From a checkpoint of a small autoregressive pixel model: soap at rate 0.0012.
Rows from block 3 of a small autoregressive pixel model, named by matrix and row number. Rows with one number belong to one neuron. Each number is 128 + 32 x the weight over its row's rms, rounded and kept within 0 to 255. All counts start at 0. After the name is the row's rms in percent of the matrix's.
After each neuron's rows are labels from the 100 images, of 14976, where the neuron reaches its largest size: "top examples" is what is common among them. Only what is clearly more common there than usual is listed. The data: photos of plants and fungi (iNaturalist).
# gate: MLP gate (model.blocks.3.mlp.gate.weight, 1024x256), inputs 0-85
# fc1: MLP up (model.blocks.3.mlp.fc1.weight, 1024x256), inputs 0-85
# fc2: MLP down (model.blocks.3.mlp.fc2.weight, 256x1024, transposed), outputs 0-85

gate.68 106 [ 64 107 136 169 109 164 147  79 128  95  63 137 141 140 104 144 110 182 118 115 125 141  87 152 148 102 104 115 169 177 108 108 133 140 119 145 155 128 171 135 156 104 113  68 160  89 175 148 115  91 127  70 146 129 122 112 165 139 153  76 120 108  94 175 181 115 103 143  95 138 140 133 122  99 166 131 136 129 189  98  98 147  66 103  77  61]
fc1.68 103 [132 103 178 112 104 117 160 162 106 128 142  98 173  97 128 188 128 124 130 129 118 142 119 124 171  98 127 166 141 161 110 166 142 129 146 102 140 154 149 113 162 135 148 100 140  70 112 163 105 122 139  64 111 117 119  80 115 204 105 149 152 105 132 120 214 143 158 134 140 145 174 114 163 126 137 142 140 131 181 119 119 136  98  66 145  91]
fc2.68 097 [103 128 157 119 140  89 114 142  95 100 183 116 164 134 107  87  54 129 142  90 119 104 166 118 150 114 148 140 144  65 160 116 103  99 179  87  98  90 109 148 149 136  88 136 138 109 162  97 187  91 165 108 118 126 103 131  85 129 122 108 123 126 172  84 141 177  72 158 123 143 193 120  47 131 150  85 160 165  98 138 145 139 114 131 164 166]
top examples: order Fagales

gate.729 101 [163  56 140 111 201 100 121 115 157 144 121 165 140 105  98 182 132 148  87 177 169 131 139 101 124  86 120 157 166 128 105 181 141  76 111 177 157  84 147 114 144 152 109 172 114 159 151 143 112 148 152  88 148 135 170 159 202 146  88 170 107 154 132 111 161 130 143 139 149 158 129 176 120 169  87 162 141 157 130 160 156 127  74 117 107 142]
fc1.729 101 [171  97 107 133 122 137  99  78 139 165 147  81 168 118  96 171 146  99 133  97 147  94 112 140 160 147 199  77 114 130 113 149 179 128 123 122 183 161  81 180 134 163 130 143 201 143 139 123 105 110 151  96 130  96 125 151  71 136 113 111 103 131 156 137 136 151 120 130 150 139 124 119  49 140  79 140 136 124 121 162 124  66 146 176 152 110]
fc2.729 099 [159 149  55 146  92 171 125 119 162 153 120 143 157 120  67 152  78 146 136 157 145  90 184 165  98 149 107  97 131 128 130 161 149 120 114 154 126 150 146 123 101 120 182 113 132 126 119 138 126  98 163 134 100 131 132 151  96 147 153 176 143 111 151 156 179 140 149  97 172 157 134 155 101 137  85 148 122 134 151 168  90 188 148 155 161 105]
top examples: phylum Basidiomycota; class Agaricomycetes; kingdom Fungi

gate.417 102 [121 160 123 130 150 114 102 162 134 122 112 117  56 112 139 122 125 177 211 117 103 124 125 119 131 128 177 111 129  49 124 100 147  98 139 129 102 144 150 113 121 163  91  90 194  92 155 104 139 144  78 129 135 157  57  98 138 204 128 134 100 138  85 112  74  76 150  56 124 121 168 138  94 158 135 147 200 116 106 208 140 189 145  78  88 118]
fc1.417 098 [133 121 153 139 113 124 130 115  84 183  94 129 104 187  83  99 131 157 203 104  82  50  80 128 129 133 117 109 146  80  91 126 101 132 138 160 163  93 126 145 107 150 135 106 151 135  98 100 141 156 179 201 130 144 155 121 137 248 114 131 146 144 168 130 151  93 179 130 138 136 145  84 135 180 141 211  91 138  86 167 148 113 153 141  98  93]
fc2.417 096 [183 167 188 195  83 135 103 137  95 147 163 108  91 155  87 120 134 158 114  79 180 148 132 157 119 151 160 142  97 170 153 160 132 125 158 133 121 154  81 128 167  96  86  90 124 149  91 143 125 111 148 185 183 118 134 163 150 159 116 117  96 146 167 173 123 156 127 156 132 134 103  96 168 164 109 105 184 159 127 135 148 144  93 154  96  67]
top examples: order Lamiales

gate.653 105 [105 121 112  60 119  78 163 102 132 136 134 161 102  92 162 100 139 132 127 172 184 101 132 115 150 174 138 144 174 119 171 119 117 119 134 152 149 121 143 173 152 118 123 132 109 136 139 159 153 159 124  49 139 142 123 107 212 136 107 107  68 142 157 100 157 133  82 186 136  76 168 174  75 130 111 136  87 135 109 122  76 141 121 132  41 126]
fc1.653 101 [109 142 145 127 125  91 130  60 161 116 125 182  89 121  99 127 134  69 132  92 130 125 159 106 176  96  97 116 117 115 134 105 186 178 114 182  98 114  77  89 109 142 177 160  84 128 149 168  95 105 115 126  73 162  74 107 109  90 162 145 124 189  92 144 106 114 149  93 131  96 148 120 110  67 119  95 127 185 107 146 112 135 110 155 100 146]
fc2.653 099 [ 99 129 164 100  78 134 166 124 178 133  95 203 111 143 123 153 179 114 200 151 118  73 181 117 132 107 192 181  80 110 153 112 151 212 155 208 132 186  74 113  95 138 131  99 139 123 172 139 141 155 176 105 127  97  90 113 148 104 121 121 142 221 138 179 137 111 119 182 127 121 102 132 180 138 132 150 141 115 194 164  69 143 175 140 160  83]
top examples: order Fagales

gate.566 101 [ 87 125 125 121 119 165 187 119 178 129  78 179 126 143 196 107 129 140 108 129 183  89  60 151 123  89  96 125 179 112 141 101 142 122  82 101 138 175 135  85 181 129 157 124 165 120  90 104  91 178 110 157 133 193 187 155 112  53 134 158 150 121 110 111 110 151 164 122 154  76 155 139  93 157 143 127 109 128 170 138  71  89 160 144 187 160]
fc1.566 101 [152 169 170 145 142  66 126  92 103 142 151  89 116 124 199 151 192 124 117 189 112  92 156 138 145 127 189 153 123 115 130  69 123 131 151 141  97 120  76 100  94 162 154  96  71 153 153  97 127 124 184  72 137 132 162 186 197 130 171 140  99 208  85 136 135  87 126 184 161 131 164 132 168 160 168 142 154 122  39 117 123 153  65 131 126  98]
fc2.566 099 [197 152 145 125 129  73 156 121 112 127 136 124 104 149 201 124 162 127 109 113 133 102 168  89 146 112 176 172 146 116  90  91 141 200  82 132  82  75 166 116 177 102 105 141 175  77 148 146 118 162 103  82 132  91 142 182 130 152 160 123  94 188 100 112 105 130 141  87 107 144 145  97 153 106 103 146 148 173  85  81 127 159 120  58  99 134]
top examples: class Liliopsida

gate.185 093 [110 106 173 206 188 107 168  82 154 175 120 157 128 107 133  99  91 116  66 179 126 201 135 120 120 131 124 156 132 101 166  65 114  84 152  77 153 134 129  90 149 107 158 100 146 175 125 127  93 119 182 119 161 121 131 193 106  96 174  37 192  90  91  86 125 124 130 158 165 120  81  98 187 101 141 152  68 134 163 161 136 121  55 142  84 144]
fc1.185 096 [105  97 139 189 146 112 131 150 156 170 124  98 153 130 152 116  78 100 156 129  92 116 132 131 136 180 113  95  93 141 144  72 117 129 159 101 101 168 200 184 137 117 181 120 202 117 174 106 135 120 133  89 140 137 157 127  70 118 170  51  98 111 158 126 160 149 127 141 117 151 109 134 168 144 102 163 146  92 142 174 132 162 112 144 170  99]
fc2.185 100 [192  86 107 122 152 139 104 121 104  97 148 112  93 114 104 146 148 128 120 130 189 164 147 183 164  18 172  62  87 154 139 143 101 119 123  77 121 181 160 138  89 116  92 116 157 165 194 127 124 122 136 121 161 154  82 109 137 191 123 164 147 169 160 186 151  96 174 136  79  69 131 127 119 122 158 138  93 172 117 144  84  73 182 105 166  83]
top examples: order Caryophyllales; family: Cactaceae

gate.77 096 [119 160 138 134 144 125 129 153 106 156 112 147  64  91 152 160 129  99 116 140  99 109 128 118 104 181  85 110 148 101 167 139 151  87 106 114 149 120 101 124  60 152  67 139 144 150 129 166 153 174 145 167 161 104 134 146  80  98 180  48 159 118 125 220 135 151 186  92  96 159  86 125  96  73 118 110 102  76 187 151  90 176 137 131  85 158]
fc1.77 097 [121 163  89 131 128 100 118 123 124  80 131  85  94 142 127 104 192 108 130 175 106  67 139 129 116 120 150 105 133 187 151 149 142 118 174 140 126  87 134 130 115 131 129 110 139 139 162 113  89 120 128 101 104 106 156 149 142  87 137 129 119 169  77 161 136 113 203 184 159 111 122 112 134 104 167 155 125 118 152 104 111 175 130 175 128 166]
fc2.77 095 [111  83 125 120 160 147 170 152 146 143 115 166 198 169 146 114 101  89  96 103  99 131  85 166 116 136 124 105 117 106 118 130 135  48  95 149 151 123 133 137 141 114  84 100 152 151 204 159 174 114  94 125 123 125 126 105 113 166 147 127 140 168  99 147 118 123 116 130  86  50 180 106 106 137 161 149 127 121  71 128 143 159 150 108 164  99]
top examples: order Caryophyllales; family: Cactaceae; text has "cactus"

gate.637 102 [126 117 143  66 130 139 108 114 112 102 114 104  87 120  89  70 134 124  93 138 133 118 105 135  91 109 135 135 158 163 103 172 164 106 135 120 177 113 162  90 132  86  92 179 119  36  77  88 186  78 128  91 134 161 109 177 118 195 131  82 117 133 143 177 116  95 138 108 123 191  98 106 133  75 132 122 129  77 130 108  72 115  87 147  91 105]
fc1.637 101 [165 141 151 154 172 129 119 121 147 146 166 185 141 141 167 151 125 156  91 112 108 148 158 141 113 172 202 176 122 120 121  90 127 128 165 162  77 113 166 113 130 107 123 114 113 152  96 126 117 185 103 132 122 117 139 151 117 151 164 162 179 120  69 145 100 158 163  76 226 135 165  92  77 132 116 123 122 136  91 117 123 126 101 147 129 150]
fc2.637 099 [171 150 118 193 104 125 105 128 100  99 127 156 193  97 127 131 134 136 156 106  81 161 138 124 136 143 151 144 118  49 139 145 113 142 162 179  49 137 234  82 110  65  81  89 112 120 151 125  64 138 158 134 104 143 117 167 141 161 107 120 152 146  69  76  31 142 113 149  72  76 119  90 125 171 168 143 100 152 106 155  85 117 145  87 101 181]
top examples: class Liliopsida

gate.225 102 [167 106  99 172 141 125 102 165 127 118 151 153 162 129 100 164 103 124 121 103 132 138 129 134  85 168 164 137 153 153 144  25 153 181 172  99 134 115 147  93 149 124 157 133 130  97 167 117 131 123 140 194  79  71 113 174 196 133 132 119 104 191 122 124 119 183 166 171 127  95 116  79 106 129 118 203  69 145 179 131  67 135  98  91 137 175]
fc1.225 101 [101 151 103 185 114 186 136 150 112 101  81 123  95 152 138 140 174 153  96 147 110 140 114  99 191 162  92 137 119 157 141  99 126  79 138  96 136 158 109 143 173 121 142 121  92 145 117 125 106  63 118 143 153 100 102 120 181 103 222 141 143 200 159 131  81 138 109 113  90  72  83 116 159 135 120  88 136  58  88 175 119 110 157 157 102 133]
fc2.225 099 [ 67 163 117 166 125 122 140 119 145  58 131 137 133 120 119  98 139 117  99 125 110 130 181  88 187  82 118 140 122 119 146 144 135 101 124 127  57 169 229 119 125 103 111  99 188  98 168 122 152 107 108 149 162 152 144 111 178  76 162  82 151 172 125  94 108 165 161  91 138 104 116 141 118 149 138  78 109  86 106 140 109 138 131 110 147 182]
top examples: order Caryophyllales; family: Cactaceae; text has "cactus"

gate.422 109 [115 134 124 118 163 180 149  84 102 112 127  97 118 146  73 156 146 173 149 132 163 123 137 122 157 145 153 155 131 139 112 157 176 133 118 135 183 111 153 145 144 144 147 134 104 140 113 131 124  66 181 157 124 154  73 153 127  82 157 125 100 118 139 110 155  93 154 118  77 140  95 111 140  93 149 154  94 195 163 129 138 200 127 170 131  69]
fc1.422 097 [130 136 156 153 126  85  99 143 179 147 170 105 124 104 131 116  90  72 110 146 135 105 157 119 111 110 144 146  98 193 146 124 141 163 105 105  99 165  85 118 113  95 111 175 137 180  89 160 169 105 142 200  93 167 180 110 198 110 109 147 113 138  91 140  68 116  92 158 126  75 113 169 158 156  85 109 134 137 149 172 142 110 142 176 158 141]
fc2.422 092 [140 109 100 109 193 114  62 178 148 146 111 107 131 116 122  99 100 118  91 156 185 117 156  76 188 155 130 152 119 133 122 134 174 139 154  99 127 107  98 183 155  98 156 108 109 114 181 111 137 171 155  83 109 156 132  82  35 133 113 147  83  98 129 155 144 111 155 140 150 122  77 117  86  66 184 138 177 145 126 123 122  98 161 150 134 104]
top examples: order Fagales