Weights of a small autoregressive pixel model.
Model: 7.41M parameters, 16-pixel images, arch transformer_decoder, width 256, layers 7, norm layernorm, activation swiglu.
Rows from block 4 of a small autoregressive pixel model, named by matrix and row number. Rows with one number belong to one neuron. Each number is 500 + 40 x the weight over its row's rms, rounded and kept within 0 to 999. All counts start at 0. Numbers have three digits each. After the name is the row's rms in percent of the matrix's.
After each neuron's rows are labels from the 100 images, of 14976, where the neuron reaches its largest size: "strongest on" is what is common among them. Only what is clearly more common there than usual is listed. The data: photos of plants and fungi (iNaturalist).
# gate: MLP gate (model.blocks.4.mlp.gate.weight, 1024x256), inputs 0-127
# fc1: MLP up (model.blocks.4.mlp.fc1.weight, 1024x256), inputs 0-127
# fc2: MLP down (model.blocks.4.mlp.fc2.weight, 256x1024, transposed), outputs 0-127

gate.340 099:448466527414507490570537487571442463489487538524418496427538497452559530501478453456496462473515437462556555482447530487466536461496521527397495500482514440555449506568513496474560499469505482494476478503555484531500474505527524571548466562481479514469478488439508508549544561482451495523480509569523555549533531541501537457530473474514445592465462445495476595444473521447488503406497
fc1.340 102:538511538512513539501441500467517463518454544461488494472476556510430607554533566517501550535542535477509511500588479489494492454541534452558512530505512462487521482483512481504507497492497521440507506531512479465494478519505379447480511487460434466530465449529495444458471508452522547413546523480533503458517460529514473496448483568553525512412572479554493536392558484501530494479456
fc2.340 101:489488463433500485488478531580517508515543476576549527507476445520535497470481519482470468501488508471450505485426489444494513492488425442489455484520558471543476459481475476455578461437515442492513469455504467505478454534534501566520431528517533490419451558501490517528563475500454516471463450529516529530359545498491470550502568461497541489512432461450447547566501481445514454544589
strongest on: order Caryophyllales

gate.118 087:473587532514434477517509527493573547486521514481527576463515534519561517506492496484463568457493458491533485549463513457505518532490510462495550446559423516479497483542568550547444520489445561525546560530510503505492550511498552472465439515490486488523551557412512559489503525457550476475514489536477488581492540526438493513430552534507490522450538526508455474517472527522533477516461
fc1.118 088:489459453503507560521547574437480512465500491499533525513495463507520505500539508546447590459533512398522503539505475415532511530555493475532536452488543529487493530439521477539526529509487487553503433387491491555474484487504509530473420546431480488462472514528526530512528495539458538520561532526486492460524575550483453531532504480458451500579527419474443478535524469482525502506566
fc2.118 071:499513559543521496484459449533530514539535507519502519497547499436546507463486493498481453554486557533590460466442510515514463472446484502446487552524460531466534440521536526414545444483479535547485562533530549474529515503481489521459516463466507541491538459502404473532437456504472444479471552476565466474491427455529508543463545443412555509473584510506485513496505537429517509587607
strongest on: order Caryophyllales; family: Cactaceae

gate.303 103:448506461475550507449568524507555590466473467430467500467527522477481526509486500473529454521499508461451495550490461537546476490515546455513480481528558460570533512498516531507514515525478568469529495533516520481536480540482544472552558469516454501461543533444531542516592513437581510540488468536463541501513507476509470527547474476460523478516521572576487536474564482556491459558485
fc1.303 098:499539505441463545467458457510503576453484514440498472461453471456548496520462471492491488499498468509489518590480451571552545473464546476515535461539473481439423399513495452529490530447551507476440455524455422489519497563482526482527511523435459551507512499583456443520439482530498467452498502489465539533550507455489445452540444497573601462486493450508585465530504477479536496523453
fc2.303 095:450544460421473406512526451465426436439456534497595515455533536583472455538481536525468479500475396478424486486501511527516528525525543457502457488579422493496434516502454541532558503501564543477512596511485493513498483546537513508467483515436435507537573517501503481505557450509509492501468503494568488469495494519518583524551569519444524505444470565495431515582572457514507478439566
strongest on: class Liliopsida

gate.743 098:522476523503506455466489507500530547469499519558499594452511506577524508551515465483488488478518425551464474498488469534479553520446535526452528502517520431466520550472451497466436432563463555516573472540513510403502438513434444439444506486531524510479529475532455567439500534460487468476506430544486434485504498463467465474529504522478491519554536552561541485428447528488539493557496
fc1.743 098:494524545570504504615435463480520474463442527574513557435519482516496497529503500560546532498483456417468424479466460460591490435516552494490538461532458507496467513479489454540506461580569461474596524480438475484508474500459444510507552454505543450481564497524559521447453531462511497561462470534450479502517469502418484504456492606484546433469490510491501575451465504480485594479486
fc2.743 099:574482477557488499469445520531564414537487537518471487517531489503467472481463533557540439524521597486523497530534482447514497527516449462523563446459524489580497454559479434529502536499515471446487491477524480526485478544483554483500529484517476521568559467499515585471523524472539550492484512441499512565537490460516519529446562459505578473506498484472544496476472477558466466518513
strongest on: order Caryophyllales; family: Cactaceae

gate.763 106:572457535596519457530429473510447502524478459481546485503462503487537506456449470574587592476454500535487532465519474483472517485529517479546514522465520490487496555443418495514488464446476447565543428507467465517489512490492490504542533493463543539507574488487551493425508560503578518558495518536520483486519541458480502503492600561468535469540517543495498426453519580444518513450541
fc1.763 106:476513571485521506513494543533489548528495610463448548484465466481502454524510504434450485488549513544543525497531456526515487530486481513505401472466568459475500484542551494490507479592475452418491514543456473543444565508445571500478587525509467473451539557464486565523541586513532506513459474488480550499437527604487472590478483507516492538466522526516455501487465481511478487513522
fc2.763 101:517492490513500530459588587536490496577503560495486508515508531491554493569482491486538543491502464484487550468532532560490513553464460492495460475470555446456456447526489488492439463527472458424562464503503517478502535528484516565527584542544553542498514564539519565519498587493553521563476535527516525527440531574545461537483525505488500578514461485511504418516449536452473525557521
strongest on: class Liliopsida

gate.121 105:460502514513485490525491472458536515521566451515466542470469477505573518480486481430519477528494538454549563466438531573495486513402445489425523459490452512455522501411459524540394529551484529508519492486533544538565464550553501513541493482492458529551567552490516447471503489459487463455476476542512507496508570450509510530495535528536482493486477546529505531501560527494489554521570
fc1.121 097:531504488466526497460468525485523515529474506424529502466533525509460520475452554478542526473534503536517490535516405486504500499597556498474493440532486477480499480525553517509556472478546559598542583438525540493458548503519468495396455487541475475508490520452526555457490530505459611547532566529490471502564514504463564532485463484514580506508430503463486511477548497536540508492475
fc2.121 102:484460577563551546451501487506486555462521376433532505497527496500464507527491493549489558480442480454508529534499510526518513438469470476426497461485512469531537523483495521496605524485528534407433468475510519509574516524451542505504578498548495532461523545486578500488452446543475517511453454543494584439490544474466542579532544454524532476498441444522435490450513485518500436509486
strongest on: order Caryophyllales; family: Cactaceae

gate.250 110:536454513516500523487546453537517542483552523520463568528532424600495514477528490516425468586549493509538491524433467524552462526475479615470469464459573551529472586502509447486484564511480526484534531529474491489480484524516469452536558516436550481466487507525519489513498491459508486476517489491479486544489516487476509461514529444555477539587502506442485465468478489503488532454462
fc1.250 099:490515456469457440547456502477581497560504432460531519430524493490530445539455466439565545522484489486476503604473431456474499540470503465457470448489476577518473570501530491511556444530538481624540503552544516496497479500546437457520424558460477506509459545530547519599556509476529503503527557521505506456486455497520512466477468530499515550479434518487525500470491483527563571533518
fc2.250 102:466526514472419426493484541483530464594493360519519567497501521531481465532465517522579568510451467517538497554482488471515437563482473479463431477459478509521495539495544521490460436478523488552524471511564505507547493500512446519530512546480480484530485480548527494530535529525509475489474499488494482492520503541489536452474461461524501496475516545539538508478438402442537605545496
strongest on: family: Cactaceae; family: Asparagaceae; text has "cactus"; text has "yucca"

gate.14 100:471555557473580503505488472483441534453550497549521574508458485492455514478449502417569528525503458493506508509509550541569568567567567518540497574447589525474503503469500519521534491511549587490463414587521519549505504536501470532539566428533525510468511531440457448505437465465538492578493501518525448466410449500433501548568464473434483507479535548505557549498434463482452510512527
fc1.14 099:582510540480499511491470472507424536511501492608499485508519490553497532455525536468532488516466540561438532467545546583539494485524516509511462494471490489506438473397567545497513608523492422471403569507503449458479526515475492509475541507520463601525484518546510441472427549478560444453466487464497495541481494519490549491447452503541482492453508515466467503546581576502490468535501
fc2.14 100:537509510516513460479481505506461513506495477501450475436477482521539524450449516503518481495494457444531546556513572503469506452451484489428496467559491481509485463540528531493521556543505447405418571519465494501484517533490516452503514610487531531521499467476524572482518499420516503534488513591524522527411466553532406501429494524529504466395510466506522529478531592527510427541500
strongest on: class Liliopsida

gate.463 102:501532477485490542510523519521537469492501486427570492440454464536505462423562545473557522581467534487476496521541516466514518532504476424480425479505549456420466489453483466478467472482576553517502518521549500526474442510510549499484487478453416472542524576458554523560541516490532513518469506524528522512529548516510480590515561456489512491500543515517503463474554433516521440491510
fc1.463 104:519523468568490551482509499455589529493498496480532479484481505531473516499518592589477525507486537531530533466492487481513470490454470503563501478520540465488482523566493489532561545515399492378525538494477486558529424532504546530552438474499420520465568525436477484517520448517455490510431562576481487534466531511483451608522519435537536491504455393504541440496507575484461517453524
fc2.463 103:518524459552466509537509418506501549489517474473556422446465458511517467542552544466561537507572421451484478486462494450461494445532528476486541513517547448484524526469554459509528493546479528452505479502470527522499467496493525467486468459582489453445472477469518498557500414547437568539513414462463536525551422502502491540509511549472514542423471461542528475459548530449485395520462
strongest on: class Liliopsida; order Asparagales