Rows from block 3 of a small autoregressive pixel model, named by matrix and row number. Rows with one number belong to one neuron. Each number is 128 + 32 x the weight over its row's rms, rounded and kept within 0 to 255. All counts start at 0.
After each neuron's rows are labels from the 100 images, of 14976, where the neuron reaches its largest size: "top examples" is what is common among them. Only what is clearly more common there than usual is listed. The data: photos of plants and fungi (iNaturalist).
# gate: MLP gate (model.blocks.3.mlp.gate.weight, 1024x256), inputs 86-171
# fc1: MLP up (model.blocks.3.mlp.fc1.weight, 1024x256), inputs 86-171
# fc2: MLP down (model.blocks.3.mlp.fc2.weight, 256x1024, transposed), outputs 86-171

gate.591 [123 159 134 194 185 156  96  64 122 114 111 168 164 118 170 153 102 101 118 122 117  89 143 108 131 140 149 146  67 138 145 198 110 158  94 141 137 137 172 137 128 118 138 116 149  73 148  89 140 162 158 168 140 147 124 181  75 162  98 139  86 131 136  78 131 139  46 105 121 127 162 156 133  74  90 154  96 172 150 133 153  86 172  90 128 127]
fc1.591 [129  49 119 122 145 130 117 131 130  78 138 116  89 142 183 109 122 143 120 128 166 150  83 152 130 127 112 118  85 133 110 149 109 176 162 142 162  93 133  92  91 138 121 142 114 128 100  73  53  99 104 182 106 145 126  94 115 126 163 176 113  83 100 116  93 139 124  96 117 176 157 104 111 122 148  87 153 114 110 177 118 166 127 127 165 158]
fc2.591 [121 118 150 156 138 132 142 136 125  93 124 159 120 131 166 120  66 178 110 139 115 127 123  46 115 143 133  99 157 159 122 113 122 173 176 115 149 154 132  80 134 125  60 162 139 121 130 113 116 134  95 140 141 155 145  98 144 180 158 156 148  85  82 154 177  95 180 100 140  57  86  91 118  42  41 116 170 157 131 126 162 133 137 145 105  78]
top examples: class Liliopsida

gate.602 [130 103 130 124 100 168 134 168 127 102 123 134 134  56 127 167 174 102 113 124 104 123 116 151 162 123 178 112  87 101  72 116 130 149 127 138 129 141 129 161 144 119 145 158 121 158 122 108 107 161 136 164  58 123 108 159 137 115 123 140 108 106  72 155 114 145 124 141 132 167 145 187 148  78 150  95 178 107 104 160 155 162 181 135 138 176]
fc1.602 [131 137 132  89 139 191 131 109 127  47 183  93  94 174 122 126 139 105 144 124 126 196 143 195  90 176  82 170 114 142 101 142  98 123 101 119 140 186 155 198 142 104 137 104 136  76 117 119 148 152 175 127 113 130 172 130 127 119 131 115 179 160  56  93 144  97 198 129 114 140 136 158 145 150 157 144 159 135 111 149 134 147 137  47 232 189]
fc2.602 [120  88 104 151  96 148 137 107 135 117  88  74  96  95 131 118 141 118  93  60 102 160 119 122 126 168 108 155 206 143 160  90 131 200 188 142 173  97 144 155 144  51 144 148 201 109 156 162 102 127 125 136  88 119 214 146 130 122 142 153 226 161 105 145 130 125 146 124 120 115  94 157 164 147 209 136  96 141 160 120 126 176 142 115 155 191]
top examples: order Caryophyllales; family: Cactaceae; text has "cactus"

gate.566 [ 48 131  90 201 105 141  71 119 128 160  91 120 130 123 156 116  81 112 104 185  93 123  99 106 189  89  92 188 140 161 181 130 117 146 105  85 126 222 182 142 142 140 107 127 115  95  98 102  70  59 126 118 122 142 148  94 124  78 107 106 135 108 135 154 125 180  79 135 120 125 116 159 100 108 121 130 132  98 144 129 170  90 128 110  75 113]
fc1.566 [ 80 142 136 177  79 105 145  89 108 138 120  90  72 119 103 195 104  85 116  81 154 111 113 191 153 166 106 110  86 109 105 134 114 151 107 138  85 126 161 152 136 119 154 149  71 140 127 124 171 106 164 113 109 142 160 164 197 153 126  91 135 168 110 117  63 120 142 122 131 166  92 132 114 157 143  88 138 119 206 112  97 151 138 110 119 112]
fc2.566 [122 131 105  81 184 127  98 160 154 162 141 128 168  98 134 159 135 173  93 136 102 146  88  84 190 111 101  48 132  78 103 147  73 100  95 148 119 130 130 153 168  93  93 144  71 131 160  91 185 125  97 109 153 122 121 150 148 110 103 137 103 148 119 100 117 126 150 114 114 104 114 166  99 114 185 122 183 127 133 116  32 138  81 120 182 163]
top examples: class Liliopsida

gate.613 [111 108 165 160  95 159 136 157 178 146 137 139 102 158 159 141 159 124 137 129 114 106 100 153  90 106 155 129 149 110  81 154 144 149  95  68 174  90 131 169 203 165 129 110  98 136 110 103 122 135 123 104 122 135 122  89 189 110 115 114 186 112 114  82 126  87 180 131 115 163 132 120 156 110 159 127 109  94 109 106 184 120 164 163  68 115]
fc1.613 [153 104 115  99 146 149 155 110  86 125 105 145 120 178 133 100  99 159 196 130  91 113 152 130 130 161 142 128 115 112 147  86 142  61 154 164 100 106 101 114  64 127 125 115  82 135  95  82 103 145 131 167  83 161  61 173 120 136 108  96  52 154 145 120 136 137  66 158  93 109 108  96 104 102  98  72 156 124 113 151 126 174 150 116 153 120]
fc2.613 [113 101  94 118 139 133 192 157 112 166 115 155 103 132 197 130 137 136  92  97 101  95 132 140 173 117 179 103 188 122  76  87 120 113  77 126 117  77 127 183 132 153 158 127 121 127 114 138  96 159 117 141 122 153 129 108  73  77 101 135  97 156 168 154 176 117 116 167 114  93  84 140  72  62 106 187 100 121 148 106 127 128  98 164 131  66]
top examples: order Caryophyllales; family: Cactaceae

gate.57 [182  84 102  78 154 125 109 139 123 101 193 103 125  84 158 100 150 127 127 156 118 117 151 148  96 146 182 128 115 120  96 169 118 128 154 125 137 127 195 139 115 164 118 154 127 164 125 125 111  96 110 111 135 174 106 194 135  96 160 127 130  97 166 153 115 115 110 122 183  94 114 162  90  95 124 123 138 138  90 112 129  93 145 121 143 135]
fc1.57 [134  91 122 166  71  61  87 165 125 176 115 107 140  77 128 113 195 180 161 161 150 148 123 195 135 135 129 144 158 117 131  93 170 101 176 107 213 131 139  82  94 116 117 107 118  92 153 115 156 155 136 138 175 182 158 119 171 167 167 120 122 153 151  82 154 162 103  73 125 110 134  70 164 168 109  95 137  82 147 158 134  96 144 181 100 138]
fc2.57 [ 86  78 162 170 177 128 174 166 126 120 108 122 138  99 149 124 184 136 102 131 199 103 179 151 116 133 156  84 126 115 142  90 140  92 186 133 108 166 121 224  94 109  97 120 128 142 128 137 145  97 123 118 156 212 129 156 116 115 139 153 119 124 102  71 118 147 106 108 122 154  87  94 155 154 146 100  87 130  42 111  64 125 153 128 180 118]
top examples: class Liliopsida

gate.225 [160  94  79 115 105 123 103 121 108  84  82 147 133  64 128 170  90 163  45 104 130 182  88 133 132 134  92 119 127 129 118 123 107 109  94  72 128 118 138 144 157 122 118 139 123 185 117 114 179 145  97 125 140 170 139 124 110 109 155 161 184 139 164  95  53 148 109 146 163 163 143 119 138  89 119 118 149  62 120 157 141 184  74 100 118 134]
fc1.225 [135 148 131 148 127  77 118  66 105 143 148 114 149 146  64 122 152 175 149 107 161 140 111  91  89 109  93 106 118 111  40 125 156 140  94 101 157  65 125 230 170 106 107 167 155 143 128 123 135 141 105 130 155 145 100 119 173 146 105 116 146 190 127 152 114 100 150 109 125 158 171 127 110 177 200 190 173 164 130 177  69 107 111 126 133 191]
fc2.225 [120 176 133 120 165  74 158  71 156 163 162 105 120 160 100 118   9 101 123  97 179 108 110 190  95 151 143 137 109 201 134 162 187 100 132  94 120 109 161 140 124 175 106 121 141 108 127 166 109 115 122 137  99 140 139 139 135 148 172 114 183 170 180 145 109 119 164 104 104 111 179  95 125 119 142 170  88 131 147 138  70 113 154 169 108 127]
top examples: order Caryophyllales; family: Cactaceae; text has "cactus"